Rows from block 10 of the encoder of a small image VAE, named by matrix and row number. Rows with one number belong to one neuron. Each number is 128 + 32 x the weight over its row's rms, rounded and kept within 0 to 255. All counts start at 0. Numbers have three digits each.
After each neuron's rows are labels from the 100 images, of 14976, where the neuron reaches its highest value: "top examples" is what is common among them. Only what is clearly more common there than usual is listed. The data: microscope photos of single blood and bone marrow cells. In brackets: how many of the 100, against the usual share in percent.
# fc1: MLP up (encoder.blocks.10.mlp.fc1.weight, 512x128), inputs 0-127
# fc2: MLP down (encoder.blocks.10.mlp.fc2.weight, 128x512, transposed), outputs 0-127

fc1.15:107100060134150170137155130136173179094130206101133144169121142112150127162114236132112071102180144152160119112160154145062170126124106155174122091152122167157113133143065154049150099124163112129100101159110132137082157123114176068127118118122174160095143125157168134151140137133107080142124135080190110100100064109149063104127075103135122130096086142156096115117117142150138099080162
fc2.15:134178150109141103139145108135057147098137146140171113107109122124108120136109052146110100076092121109048141107138099112199078145131120079109094156100141145121152089112213121120178157138134113068156190159137108149199119167094141140097137170091086079086099129157111123122142123128127129126130171215100125160161134126111109119120171132094207113103152168099201127150137149108080155129086
top examples: cell type: segmented neutrophil (43 vs 20); smear: peripheral blood (39 vs 16.2)

fc1.9:114173134136130159131147146196125101111103077163136118150179147106082080085107106087129135153110151117128150123144169125125062116176104086143149176190128088097102143102174100117178144106082076157159083098078156176185121123119090107122120087099126145157116086120108187203131149156113133214160131074124063109156095143112219124129160126124108106125112132134155149066119119175134121130112
fc2.9:197084132111184115122111113035110129140141135118145171098107151101178171089095121119179142139149153130135126113101112103166163153080070137146133129090141093149116088204144114141083147120161104163055110137132152072095150151099176172135115135176160082076146140154141086157096134107147132110109131172143194156133108097156081166080105092146129125105077135143117094134157042157183099127127
top examples: cell type: segmented neutrophil (47 vs 20)

fc1.396:163157139084155149123103163160110134158099178168169162180136108060119126118179111149149104146074179120124124062143165128068088097128125112094140174124158131107138111121091167150162123133144158141107106148105111173171119162091150130070133169130083085149066089076110133138133181162083144112076098088116181177089121122120089160086138094092137103075162160159105139089185084111177147130177
fc2.396:146078125086106109171174159138171082085111114129141133152178110130171181090163081084078163157160158087077168105135097134140078144088108172166178173153173155097077122135076113133125086085098084091172091146162104125153117093092140161163150071144097129113128089166095098126159088112153145171153176125135087144145166148085139166099120147145160085160086177150164175123104141102120120140169
top examples: cell type: segmented neutrophil (43 vs 20)

fc1.406:134131133130139140135135135085109145110116061179090152117164195116117123109130144146158105163066110117122107108198077138196098160122158084081110139109156105065133141104092112107101158061170128153106109168112113166144121155134195199135149061164096126166129133122126131105134124122107094184131093102117204198159165109139225120145110105120133142110145102127075095079123088113124165134110
fc2.406:142124142100146092130087082170152118123130131097124102156134132125159132084127086162171126152080117145150088128177132116082147135127129170093200165181189103106107127165174111135086102116140112162154145104173085109100067144144077110094177179143166114206091098114119117152069146177155149104122140147166152140112094127190073108130131171193098167134104165134148099138178126200102176075136
top examples: cell type: segmented neutrophil (44 vs 20)

fc1.225:166041146143128101092135112143142144134129091150172134138102091131139139112131139142134143063178130089090114135099098094074136089113147071123173099120190128149148097126090109137120116153159099098141092146101127175171161090084203125149044143120106092126076108160091104138117166142120153108089125156178179095129124169164158101113156165123105175131173117160110150102184194044108177113150
fc2.225:110142114176113118135199125130112117172170111092087123158127132132137098163157049168082092126082124145165155077178075132123151132063152172124132126117091120114111087117175145108094131086119149091087145141102086130100101127149121148142175099177176036183131097140097111112108110165099126128107132117154179152092123133155147155130112137196124100155109150111209144061067116168132079170149
top examples: cell type: lymphocyte (35 vs 15.3)

fc1.66:177155118115140132061128111141109119099146118161080098129146161087101137150064112119169209157101120107095184129138164105182106180105110133109142139119124122113136085125198125127090075105181116181155110090124148148170071180138156136159089131117172135149081132118185151131111082146162101120140164112174133132132070143134154137059160076123055178119164157110175125063148130110105093148088
fc2.66:167140144124153085156135120089142167090081107153143154178104087166198099157168163107171116168149128115111090143135170176081072133121164176158157082153096153138086118180112185100164141135116104131102155090110144084159128098161092101078107154130179114093148134103164152149110170096082073113136079106127113134103176093157117173068146173138132146136149093113096108096146154166174120058190
top examples: cell type: segmented neutrophil (46 vs 20)

fc1.38:129087147191127082130091172125140141161108160166066129162140060095104182161147102110099177142132144161135149102163210093124063126102065111126152135153120120126179152102129117067165161097185094121168114102113116158094177092108132080099156136088195146095081111097100177149179109143096096177135157066152130075133067134107119116152139131137103104122138166095142127114129134148168090151145
fc2.38:137183144016112163111164093107142107084119139116171156100158203161163106066101154144167082111146123073131102152093074116122194139127158118140121136101114170125065089135098121167087100147078154107072169167149114128133119172114135191184079135168120111152145113147138088105091114127167199090129145201124131174106084113124098153090161110157138113140108107151140114126131135102139148115127
top examples: cell type: lymphocyte (40 vs 15.3)

fc1.148:090119093116185133050132087091158159111117111096145120091136121084152109168138080119163172166113127147108147171139080117092108166164149153170153122113149074178175125122102156178103098113122142171096169101133122124133180079088188153132132078161071171116083091194141071132106169118112157146173150178153097083135138154128089121090180143125169084135165162135144131152083138173083106126167
fc2.148:178163164098139178180129098137139083171138099125177115138120179145089133173178117087173174180144082094136182116160134139144095182151148163120106159107133169075087096124110076116086156171174167083175129101091147106119093089142139113080095150138176137086155142115154077157135118141081127083146143157127096075108148177129145113112073136136083149088078166089116154159185107137111102113169
top examples: cell type: segmented neutrophil (40 vs 20)

fc1.360:127208137113127091150096170081097160102108073174084129078087129073197047116097195128148157082164109130124173091098175139117097145186098122096117160140139142109159138118116145129134145175145140155145102111104120140151124067136101137114094066144118114130171115071116132193103168092147110135112116087115149169111147158181123181206157101081145108135131089169089151175118149145128134109140
fc2.360:074131149102184105114172072119161107083109148105120156130130164199155173088160098147140058149135101153187089109179097153112151156132122102148093141059153096137144080117096135128093093140086082163098125116156162159067124132127164131127135121111125106170164138144137089065105081099112121160148152125172133079173102122117086114035121166120166146174138185143113154094169174087094112116105
top examples: smear: peripheral blood (67 vs 16.2)

fc1.504:150129145186149150119138088072126176124075121147148152160172078124174120119123175142140142128102119145104128121115114140131158106117102130090193164161147146236143134129149183156107154125134144156124192148151144080113057166082141140166125077129109128084092132126074082201117101108160159117131123160104128046127204168097092126118175102132114115135195096119175155076113107135122099125150
fc2.504:182165118132141148167098078097156146142115107096146165126095148143154116077151081085082071091143114101183127164174123144114146109168176093087096176095150149110154152108081105127154111155174135173180112075141122079161109170156089147098153088162170150101146175082144112113144154172126090178085179125130115100085163135133133162121158077087095095083127074176153170157159147177133142150174
top examples: cell type: segmented neutrophil (54 vs 20)

fc1.168:096144165152149147154125102128112176183169080146117082136184139121161127105070094118072111120103188127101127119158151118113073057172164129124132195113136122159182202087120128159127131124016104083139162122110136092148138128111105115122116078140093095162085149123072178165111099147120135151125073123076107132181150186113172155140128142177072148101137119103155144111119119133133125165087
fc2.168:153119152111094186143107098178153150164135142108108143135158160080096121098160122059176150166082082119124116072122103080189133103137078124109106180086095133104088085119135146065104108123152119184096107153120135110084111201122145138137125133167163172130103096113169126127148121102132151121109151075124172098117072106155128122113083057101094183096059101099153108142065131185091099133086
top examples: cell type: segmented neutrophil (44 vs 20)

fc1.347:063121106084053099159119119204075097185145179144126200114125145148145160164144146139087095112081148152140137111088176109128133036140164127172093145067151106120154202082192107060134099121054132139109122113106115115123126154153137130141116138120133164137149123200161123116094092144152119112186099123146119160162099139111146149121059164156140123114097127116131154107142117103131140170084
fc2.347:146110124166189109109132130082143156104123111139125113125139096103138124097145171098152155171163096162106140126128091188134116172114100161155184127142016093149141065143081188073139138127123151116105119150164115153079115201138160159151133077149200121145078092116127126150152151119113132145093128168125139098078206091157118136119086070070117088115103115092128081126140120113123207115149
top examples: cell type: segmented neutrophil (44 vs 20)

fc1.325:116144111057147120094068053185080123183109160139172141108169097137137111125081073160185171138107080168151124108105151152120155112186079104145094146162168170146166140119143143108100176133131163169130108107094160104087149107124195138154175148147166085120115174108127119181100088157115129060164156097148141148086174136124096098097156109172103162180110119110117105069133093157121160127137
fc2.325:165154125159158150122099174155162173185129180124074066104091083160121075166172185127107161113109164141139126175167115105131166103103137132091093081166121112122178144070158127107113154126100110143109161095100109144177171169116083131118110161190160176089177124174164127109138181108184111158115109126109157139146150097167150111135134139128108137141143069181091172087078119077124122077075
top examples: cell type: segmented neutrophil (57 vs 20); smear: peripheral blood (37 vs 16.2)

fc1.119:138086145120151162142131124180138129177161103116074108125162154130157170113174117089095051178096134107145142164105108107176126113108168122138106166148088101152116145103111107132104086122093155099132173132122109201078127158203156198152177138130112113135054114176103144104094155169114129144110128039192116137180123169100173123111093183130092187074125124106137099107132084111148143118102
fc2.119:146176147126124120084115136083115132106122115117122163130072117099146099081091115099112174169108093072167091086097147126106122115101052156078138125133106110097103097184120127160143134078108090092122087161076116064125158168055157134135087091138131150164089123142168199192103116135119147181089137151175177112160132148119103139074142150169089130108067157181086115164158100157112080147140
top examples: cell type: segmented neutrophil (45 vs 20)

fc1.343:176136067120136114140142057167096163110099111205094139124165058113137085083134115146129145095125096085153116092106134120153115129144126196133133203133133125130131120129183099157167059072153142145134123146086082172135133137090082161129129129080145202148120101127127205167137118083096104152143124095140138120162130148128244136129096107135096128098126151148109130077112115093138188123150
fc2.343:096157160154172134114119133083146117110133049095156149141071167106156128192121159086155119163122128051078131152145113118136112107122130072150136167102112201122128118200041148091121176143137102192136153119090150083179072115105145148121141124143162114146105144098157148129091082154091183130090152117165112102179154104119090170122154120107135154111112088096195147152113111167147150065139
top examples: cell type: segmented neutrophil (43 vs 20)

fc1.356:129134136096192136122164106145112166125146064190052090150183114155072141101082131151116133135154095090131153140130077138145100154094171103083091085124129082163115072145174079185106133100171100164145152084139135119136089175140190187181107137139133096093088185154137101109181117095152111071112153134136169127161124140114192120155164101148095153118114106088141133149093126114089160107077
fc2.356:159140163099095159145091154111067091098139121151166151132096111058167169109150132091095093179134073109130144078104179115108164146178148155175114154120144100175150124130107124071181169064116077164119106156153150131097166127143127139131112081133150180141127103159096185114104109202163120123142141078105096086072103104126175121109096174129071105071121151100087105124164126161115164096182
top examples: cell type: segmented neutrophil (46 vs 20)

fc1.402:113141124135134091152146142176099235148096123127172181075108113154163124139134155080093105132074138064167146161044128080113134166140142126144145095192096165124101131108125082167131093061096136142155095181160124098081155101157109120139110113121103144080127110111125052098143095117096152107134156129132177157125149171196117127135077083107092173147125144183106079160103147133132145095122
fc2.402:155114145153119153081083092067163093129185172088159074164133060115096150157119078206122126069177123143119114122157111155122099127079070113081127144069176148136131156153118171130116185152155162097109161079134127167173091179118124128146090144116095122156122112106069160174148155156164038098136115107131074089131123110123152134115202155122181116145120114107141165103106128123130138115115
top examples: cell type: lymphocyte (45 vs 15.3)

fc1.312:140054137114126131120122135138134126171151136134058138175130140093125162141102138112145090118191138096141145114167123092101131168123120104146121129074184145092069120169143080076125091149154129089139140093127153102168125132080114102126108102076200177130133171106092104106155206180153088158078169138142104131209140181086094113124066078116132106125129088145145087168123169194157134088150
fc2.312:088093170153133161126179088116134150148158126155109157166083093153130151085171140160098147151100167187122120130090080177110151152072151119105165108139094178106132172068168123078084114120090133169155146126139140073169148128187179121159130103130093115126106084098172085147119152090084085080080121079183084171131122143171129087093180094084158127111120089138143111123082104100125099165178
top examples: cell type: lymphocyte (43 vs 15.3)

fc1.216:134173151125106125150154124119086134121171089060214073096096111163099187140105112117112150181129120145093120153146144130131176135132173151102152155170122119120086088114039124089137176115140143129174155090109120160115127138112089140146133215178161088164137124153137109134160158140086105054184123171119144083076096083143115078150197104102130117125110168113170144133123147055129137119110
fc2.216:112148125142144101152100090081092155132099121108103106154135115113107178143098082090087165098163183150136085173117159177117150151099096091113142157104100160154162096134167152142119105175180169102087080113131167069091085119087143076157176142123071157100151129175178169078082079134169172085150128097141145136101098170117168096109158076096126159146086146086079094129170160115092096155089
top examples: cell type: erythroblast (59 vs 14.3)

fc1.4:094149124157113169135114215156155164070146083163100088156149147141145176081068110120141208118127167122172100116139112142070109155142064133200139172123122151116026118118125116150165150119139096131122116150102172124116128130112115166084117066143134112124104124085095186127125165146114100138135164131117073139164074155138161109114102073158081106163179123136144094121068161099120121118178
fc2.4:170133171077137097154134068140118103138094090079131129075139145137164092150216140139135122183156109154101099159155109126121121125106157090125112149099195141152152195169090094149110137158122173153120155148113140111111178105137128138165115105119132167173151108112210157175145044103141145103127129150085130167087142103092075078088138095152198178090130102168133115145108093087188151143104
top examples: cell type: lymphocyte (38 vs 15.3)

fc1.475:155103137162102138167091084124153171102166117149133134176137174125183141053145128140105107153086184067134112081147149144090128110134125141142103143114106137140102123125148082116111109095099122148119148132082174097101179141146215115110124091101115119152128176137074152118129132177070136161102144143193095125198096111162106157104059077200148196134093115166115077054130113164119130114114
fc2.475:115137120145154147175097123202113122150073090111066112144110123110172121118140105144096117139183097121102119149187113160143141127077128134150104104173118088074098159148149142181125098108205144202171116154152057086150075097152084131113127114145126058208152141145179179174106102119122100097095120135089186111112198112142133142087151097162135112142106179130177139151128119121149171130146
top examples: cell type: segmented neutrophil (63 vs 20); smear: peripheral blood (48 vs 16.2)

fc1.331:180108063117154147195121113124113133159148097141107146131091149088175127113139167076072113198006116106107113112143065116134168132123121166112146141127122120094135152077151074140092129117169109159137115145073159063182114161175189119114129095189107138144111106130118138143104104175111158135113133167172130154137159120186136101125106102108149151145128158149165093092080133123157115112045
fc2.331:116178170171152130099117093164192188133115123064130149161132110123107156141141086165162091064175120090105070155122131144100126123113152167095142118149150100114111112149142155109198139085153113199117162141153125157145103087083117110140145173162133058166109134136153107123165111130111150109151114074177121137100114089110147114033152083126078165133087096093109145087201128154086143187124
top examples: cell type: segmented neutrophil (48 vs 20); smear: peripheral blood (38 vs 16.2)

fc1.12:122193132136125058129092159173141114136139087119080151107156082080088198166135145122124138144085036145175149181071130155122084081155171123145120114095089140126174126142156112166161094073118132140143180108151130140121172104095129107145101175104127158089148166125082162140076093100105122099122139169128089128076093110162101114172204117142178140140090109168135091161133149098146179093138
fc2.12:125103145163090097108118129106172127172169131119154119152119098157167135159128182183127120180127129150157103067139092097093130185139141118185133165106180141124093152094127174077094155185118195092139141129111156131159147192144095116094179148103162144098094129145119162082160096108134164089120132117126164159178151183128084131149061164183092073179162138123061150151110174156140098078133
top examples: smear: peripheral blood (45 vs 16.2)

fc1.459:151136141120135097126149078117139125113072170137137216103176123179094121171149099130161164124117180134159190120136109109109081097121156102116110113169128135124040176134146083144109142140105142124140114128140087128108103153097120089113137131147157082090142198160032106090161116157125069150178088097078153110123149176149130095110161177140154110092197152195119163159126103151149134072125
fc2.459:180107122117146154117149143144180101146168093096162128180175130135156095129165096178096090100180137151166163145075108094083098174126183089121089121105087140128100091127081142167183092174123122148079161160146101097096090129166112083076147168144144085089153124131121098138086167139159161096106177113136103179108131094172143114127084083170113182077078172120087150162144099140136128169073
top examples: cell type: lymphocyte (46 vs 15.3)

fc1.321:138141135112082112148130179123070096123187072111168118131147152130102066119137110111113134250141081141127176123109079126164093131141133055145138154180109163032094094127139111102115141146146153151133132118152217100135081155145108123149140139121135117126185168130125123144170075157146143111134144073095090089056100161149118116116149145121130142090169128168134147106095127122139087095189
fc2.321:163112105134187140110154103122168148133084181132076139142106127115108216110112160123151122103112186124145117154145193148089151162143103129097148112056125091186134153146099089081141198105169131100085086153108098158124161082107165133110116127136115102107057088131141118140107176084112102086138085178179174158172174160122117145144104130118184122166070130098124113156184097116095154123073
top examples: cell type: segmented neutrophil (40 vs 20)

fc1.433:162152125133152135138111144133100105162146078150119123146154137153088071139088112119199101137098093136173133150149080141148129161123102109135156157098131136120065093112135163102159092158107115177114113119091167117093096190072089129152170122135074125127144101085149124147081126126069157112171126178089118098143100160063154187135145070082131084108216152170134165053146146144108165055145
fc2.433:191095075096149119124122153134136125115157092169162160114087109112091140125074153134136096176145152089089164152177137163147169117126182147131129123176133082154170126183114098131111107147154111076124133094131086084170081155159165190089124158130130112170155162095093177111089129142154105085087167109156129082133093103182180094110081181151076134173163129106100116094085101176158072172102
top examples: cell type: segmented neutrophil (52 vs 20); smear: peripheral blood (39 vs 16.2)

fc1.500:139135100117188178072103137150140110091137120142117109141120097120095112174031075158074131137082095148185112170053201133182108108104142145144113148076153117158107093125111119099082176161142156144092189101106126101124113162132147152161073141120086079124091132139130084162091157134143137083104206167131128080111097170095136156135137145123154147114180119113124119158097165150130161077174
fc2.500:161077088178076154162095176146126146181135095137103114114076097146092104102120107117099174105092109078079173102089151111176096100149101110087100115162131135101116173084130091093160128167134108105145121099101161095098130176142117164150131165086162140116076085176152141144151175176177074128171080136072086143113121115101083084118121161173113164165072086150145151162093126100139083083103
top examples: cell type: segmented neutrophil (49 vs 20); smear: peripheral blood (42 vs 16.2)

fc1.368:141122129139100082111174105171092164128133185142137105184100143142132134145108157139094139114111151097116062152124134094110104109190177142132131093099164129098079125128120123090144069153121135142073097127165105100123100193176141150168185131203131082090117136155190139145102165099093177134118191090075108143128109172117100106144066172094096155124186088174122153172126105096074130186105
fc2.368:083117163149189164092097154098157111128099126130190123153122133121177078144113140105138118165127085126093181106155163158147118123126123140196130174117124114173107094077088069131144105134103109125080113140154122192073126153043114073129212116166126175150047139149118148178137104127135121132181178085142103141159122136081079126162139155084109119170154141116143135113111085185118106132179
top examples: cell type: segmented neutrophil (44 vs 20)

fc1.275:134110105184112104110204187128172120079113132117127134095107165112090147140125109117140123097094119093168145091143113093156159149138074139164096184133090113144090147159109188094122183128124167140087104158147133135138134156090119095135177135168145114113197132181114136147044147093142149105079181132134116145169117134156137145123111137095053107159046048081156099162151108098124094177164
fc2.275:138166130099189097136136130120115078113155165139187159142159087146141139058138132142136117114190143139103135134163153149139074127152114165162139129083105125147087132114064107122090132123101104163043128132159098093045134137064145087111145155160079147167146199144150089118167092071129145087185151088171131157136144078131069160062182093139141159100141168114143111137122177142093128142131
top examples: cell type: lymphocyte (37 vs 15.3)

fc1.274:155130151141084163122105101110096103109096080090134125175114158166045110119127128135128129198145162106147138112112137146162097088105114138154119142215097194102083098148097151088138118135122124127119132098097134113107094205135166154090119106202140066068196101118115177174157127121158135121131111126102155130109121090156162117109058087138130061144086148151129229137136100095147134112125
fc2.274:153150141109145111135120143173180155138156169132116144167132150091132131150088135140139192095119097124131159146157109135116140129147093158120157131136143112098117078048196099155164111138150105120137105122116146161155111049112121085042130134117157119137076147132168111114097081144127146162134172176165134152104105131143114156192132161073154163120157155118085044222112159079086050136079
top examples: cell type: segmented neutrophil (53 vs 20)