A small image VAE, trained from scratch: muon at rate 0.0095.
Rows from block 10 of the encoder of a small image VAE, named by matrix and row number. Rows with one number belong to one neuron. Each number is 500 + 25 x the weight over its row's rms, rounded and kept within 0 to 999. All counts start at 0. Numbers have three digits each.
After each neuron's rows are labels from the 100 images, of 14976, where the neuron reaches its highest value: "responds to" is what is common among them; "place" is the part of the image that holds the peak. Only what is clearly more common there than usual is listed. The data: microscope photos of single blood and bone marrow cells. In brackets: how many of the 100, against the usual share in percent.
# fc1: MLP up (encoder.blocks.10.mlp.fc1.weight, 512x128), inputs 0-127
# fc2: MLP down (encoder.blocks.10.mlp.fc2.weight, 128x512, transposed), outputs 0-127

fc1.70:509532487505436517487499486463509495498502495491516485505451522478484483518466512499483493503489504544549466502537462537489493509552474511495505490481498542563501480488468516485476511502532480545511509525464526486536521528489572476522550502477512508492521466515521492502483515500515517472513515489523527479475483478479460526472475468475515475541476540480514482519446478487484506537508
fc2.70:504500479523521511541455503518499500511562488517501539509506528526546501476494465478512488513482449490471540513552565522490502488491524488531540519506488480508506480471550451545513445501493519471480528488487476514477468471487464515478496507511511499478488530499515502496528514533500531500510524484476512517502479522462533493540524491525506505516508462451464465531499491459511501486462
responds to: cell type: segmented neutrophil (67 vs 20); smear: peripheral blood (46 vs 16.2)
place: centre (62 vs 11.1)

fc1.16:491483494492474497540509505521514495521496515515518515521525543542476519527513470508487480510491544508486539500489474451477522459495496484501484502528523511456500586491472483439500518481448487499531498501480554446465491508488508461499506475447480479540487492509537527468488502523514508522556509549470469529503506480506494489521489518511497514510519485519544491491469521486489505496464
fc2.16:531488496460508470488457482471473510507491511505471482483517502480514517455511540482508503531466474505537490474527518524535483530482479494522534507476484486496517419526496550512460471520537520474454501499541499555477508519487513546517501507532499490485508485530451468544489478471507519478494499514502513511490523516483496493490515461503522490511451469474474484534487489499551473538533
responds to: cell type: segmented neutrophil (48 vs 20)
place: centre (47 vs 11.1)

fc1.114:471488530494472548482490529493531487529488514506477530517486470546495538494542497489486524501484540488513526515491535517472501507478507489516514550543447479483490506528501499499478487429476529486516458518482488518473529507524520496475502483519454475460444462500504441524495498499475518549486502506512488537505454505472496460508483537536494495521502479537482476485482511474476494510536
fc2.114:537489466531516477525463469497497483533506492484526535475518493447489520479464479518476535474497531511538540502491465528527476488473471491526490466515463463467503465537468527476526518514534543516494480505510495473514518514511507516450522523524530475485531499478530541496495497515531520499487484500523489524455478527459544501540540526493504540529491470530480459516508470514495519488511
responds to: cell type: segmented neutrophil (41 vs 20)
place: centre (46 vs 11.1)

fc1.59:522506443475497530504550474490517500510509514490471512491532477502485451449467477538485529490533499530441481475497513488486489511486480516491502489484515462459541507518552467515533480513466487540523550493503538469501488538487501494520517477478505505509511486542509500548520523465550519535504499486483519512447470478454505465495481505472491511506495494500524535515529494482457528505489
fc2.59:498501512458474527463478511505493488460507508537460506490465522477481521464508487471505479536467478485491492556465497538481556467517531478468489526525484500518513477450513467486514482514521497543455494521485482517527526515522523504479505507511583460493512522504541513506517491472473508472523556475503531505504465536513511515519513485469513464486540480494518519488469476497511474515503
responds to: smear: peripheral blood (44 vs 16.2)
place: middle right (51 vs 11.1)

fc1.46:459516482529494522470507488534502505490492500520466514571516515493497497441517490507553544515493468459525487488519482482517528501459513510542526466546453481507449460497504482502529476491509498529495450486474482534466473522487544501480518495508486483470466517512509486501493524499485536524494504501564514503485472507543469444486515496511514552517537499492507480515528499480512508499500
fc2.46:493515533470541446532562490521525527503492498461477491488448501502549489497516530513476462468493511513479501523488547505510484501493531479459457501475492511493514525524497529502546500499547538522542514539551516534469529503538490501499479511471489500499489514543460499465480503527457471528471468459491528478498532502503489511484503520507514477474493544510490504503514538488506514535501
responds to: smear: peripheral blood (46 vs 16.2)
place: middle right (27 vs 11.1); centre (27 vs 11.1)

fc1.407:489486501512508555473506486496479530503514498559516507496468508484508510471477500493505500525482517489494534451527527470458491511508490475515544560528493525529509451502529482507520456448473472537530521508498479517517495485488540506441493505499543504512508459491526517517515480502467484513527507503539455508574507497472504511473480433493508493487495460515499498475501470517496464494520
fc2.407:501494510494500519525469485483473470536505472472495528502503535498536515514534488504482500486479494521524492553508500539525531491473500526528463522458536499539452508512466513484477491526526508498518447469516502464502508498505513539509471450530465478519481497533492504477474500523494480460488461474496533489433510485522459517516511542493547522501530538548512488538478482485526485468474
responds to: cell type: segmented neutrophil (47 vs 20)
place: centre (35 vs 11.1)

fc1.361:499527468509520476520494524518507503481494468502533437545481541497481516485522498510466480520494489501488493520522449513472498523516471490515496499496525484552493518514512535517484521514497532521520478530489493541512461553478494514524510481508492421452484466510463482526502502464520546436513485495478501523515471506532536524496499523444477494520533472532506521475486465484481490482495
fc2.361:477492528512518529509513502488468476501535478493552494494535492515534486496495532486528516495513437491522494532495531531475485479478511476502471489545521488503472462514490490467531470458509484501470486482497510528481473508506474459511506491474497538503505568489513544537496492524497446528510472479550517502513548529541463493494478483505512534444457532516502519499507459541506498524493
responds to: cell type: segmented neutrophil (41 vs 20)
place: centre (28 vs 11.1)

fc1.51:472502495528495501510466492453517512525455524492486490504515540529507554479508483527496488533537496492481533500491470526470507507512495458493501474494464508466471529434502507492486509466544535512489470479511544509478468489499527515512515492518503477536520487483493484430541527496486453550521486515481539493522492495518475476545497489489539519554526509488515453502459478490524500523505
fc2.51:495490500465492455514492525486482501511527499509544514487520482454518522529500521493458511505496497459505512529477533469467453538457501512494475455499529465489529473520485518545501476489468501488524544511515450552525528515513485472525526517479477508452485503538486512536460478513496520517511546476511474539474495533507491502478522526538473496503467540503481505538533502508455505472477
responds to: cell type: segmented neutrophil (46 vs 20)
place: centre (37 vs 11.1)

fc1.230:492532515536515498503473514498534554519495498511503517511492508490519531489482502494526530494486514505455488508531532463495504516434524499510504547492509476504510465495469514515494487470503518528523481495497505506485440509529573466514531524519440465483516492516563509493466496468477485493511516546521529490436498475502458467500491490510515483493497497501484523515536517471428494496506
fc2.230:502487500472473498528506495480545475476513520498469543545462498475507492505492472462537496500501490522521538535493497490493497479491538513551452505502521474464510496498463489519495499511511457464512492474523505477492531506475469529536492507482535515509506457533498550483531432476466530491444495523465469519525507527461524498475508508529530517531475527517506491513499525482463529539470
responds to: smear: peripheral blood (73 vs 16.2)
place: top centre (37 vs 11.1)

fc1.89:525536470485486510548520456531492495501487553491492511495503498503483539482531495470493523498462519531526514481483460497484566476469483507469491521527492513451444511476551502474488486468474534532528539509486488533492500529554475533477520466492501498526462512509490507515510483515497491518513500461505517469506517480493509550502443508475523508505518511514438505450481504495487525513501
fc2.89:513498487486542489500488530477559512535471532483527486462490483471532450498452541496470505522515520447466493536503487522483477561520511510544525504462479511531511501542480490500460498522511462477514487520520491469501496449489513480520510509501519467482475497519507511529464490492487534503507483521509503544490497490522469464456499503494484508489440521501508476515519472497573494497519
responds to: smear: peripheral blood (71 vs 16.2)
place: centre (72 vs 11.1)

fc1.215:518537493546489524510487533505475505523509512520478515522535478490493481529477455517504489518475549482476507483489478466500473491469471510512482526483490496499500552478547498520514489504448497535487513476482530444520460514516520457480491479494486499524498497477483484536508484548492528488511492550520467503512508484501565486462514448530486530497536512481560480476492504500486482508435
fc2.215:530481471466513491526489457485510492492439478474462490494518514489504518497488506470478490495517506483520489499497507489522502557504487524508505487479521509481482455533511521498541480507530543570480504507474490526487501481500511491484483510541478477517487488496517519515486479494527507499504531503486513522480539446460503547494439533470487545494457429492496517499510465541532551489541
responds to: cell type: segmented neutrophil (44 vs 20); smear: peripheral blood (36 vs 16.2)
place: centre (32 vs 11.1)

fc1.341:528525504541517498550482527468481532509554492517506523498471497490524477479488497477510477504489515479459464497501496510514506510518455559520463519493522515538492529498517451523490518458512519521453506505465520450505531488475538488490487483534534495514535507490495521495502512544485519475512473526535520507484508490546516525450499456467482518464501473491517445462463492529478491487474
fc2.341:482556496487490489518477464497514496518478500481472493485534491507518535472479498512456496502501518443550535551521487523488492499484513435531490478497484548462498447520495511519519497490478472570537517527503503499473478462522518470512507479511463479570498517495532507513506470508504504513485511487522497479498522464485513475480477479557511539493532487520528516477541520500520501508511
responds to: cell type: segmented neutrophil (56 vs 20)
place: centre (47 vs 11.1)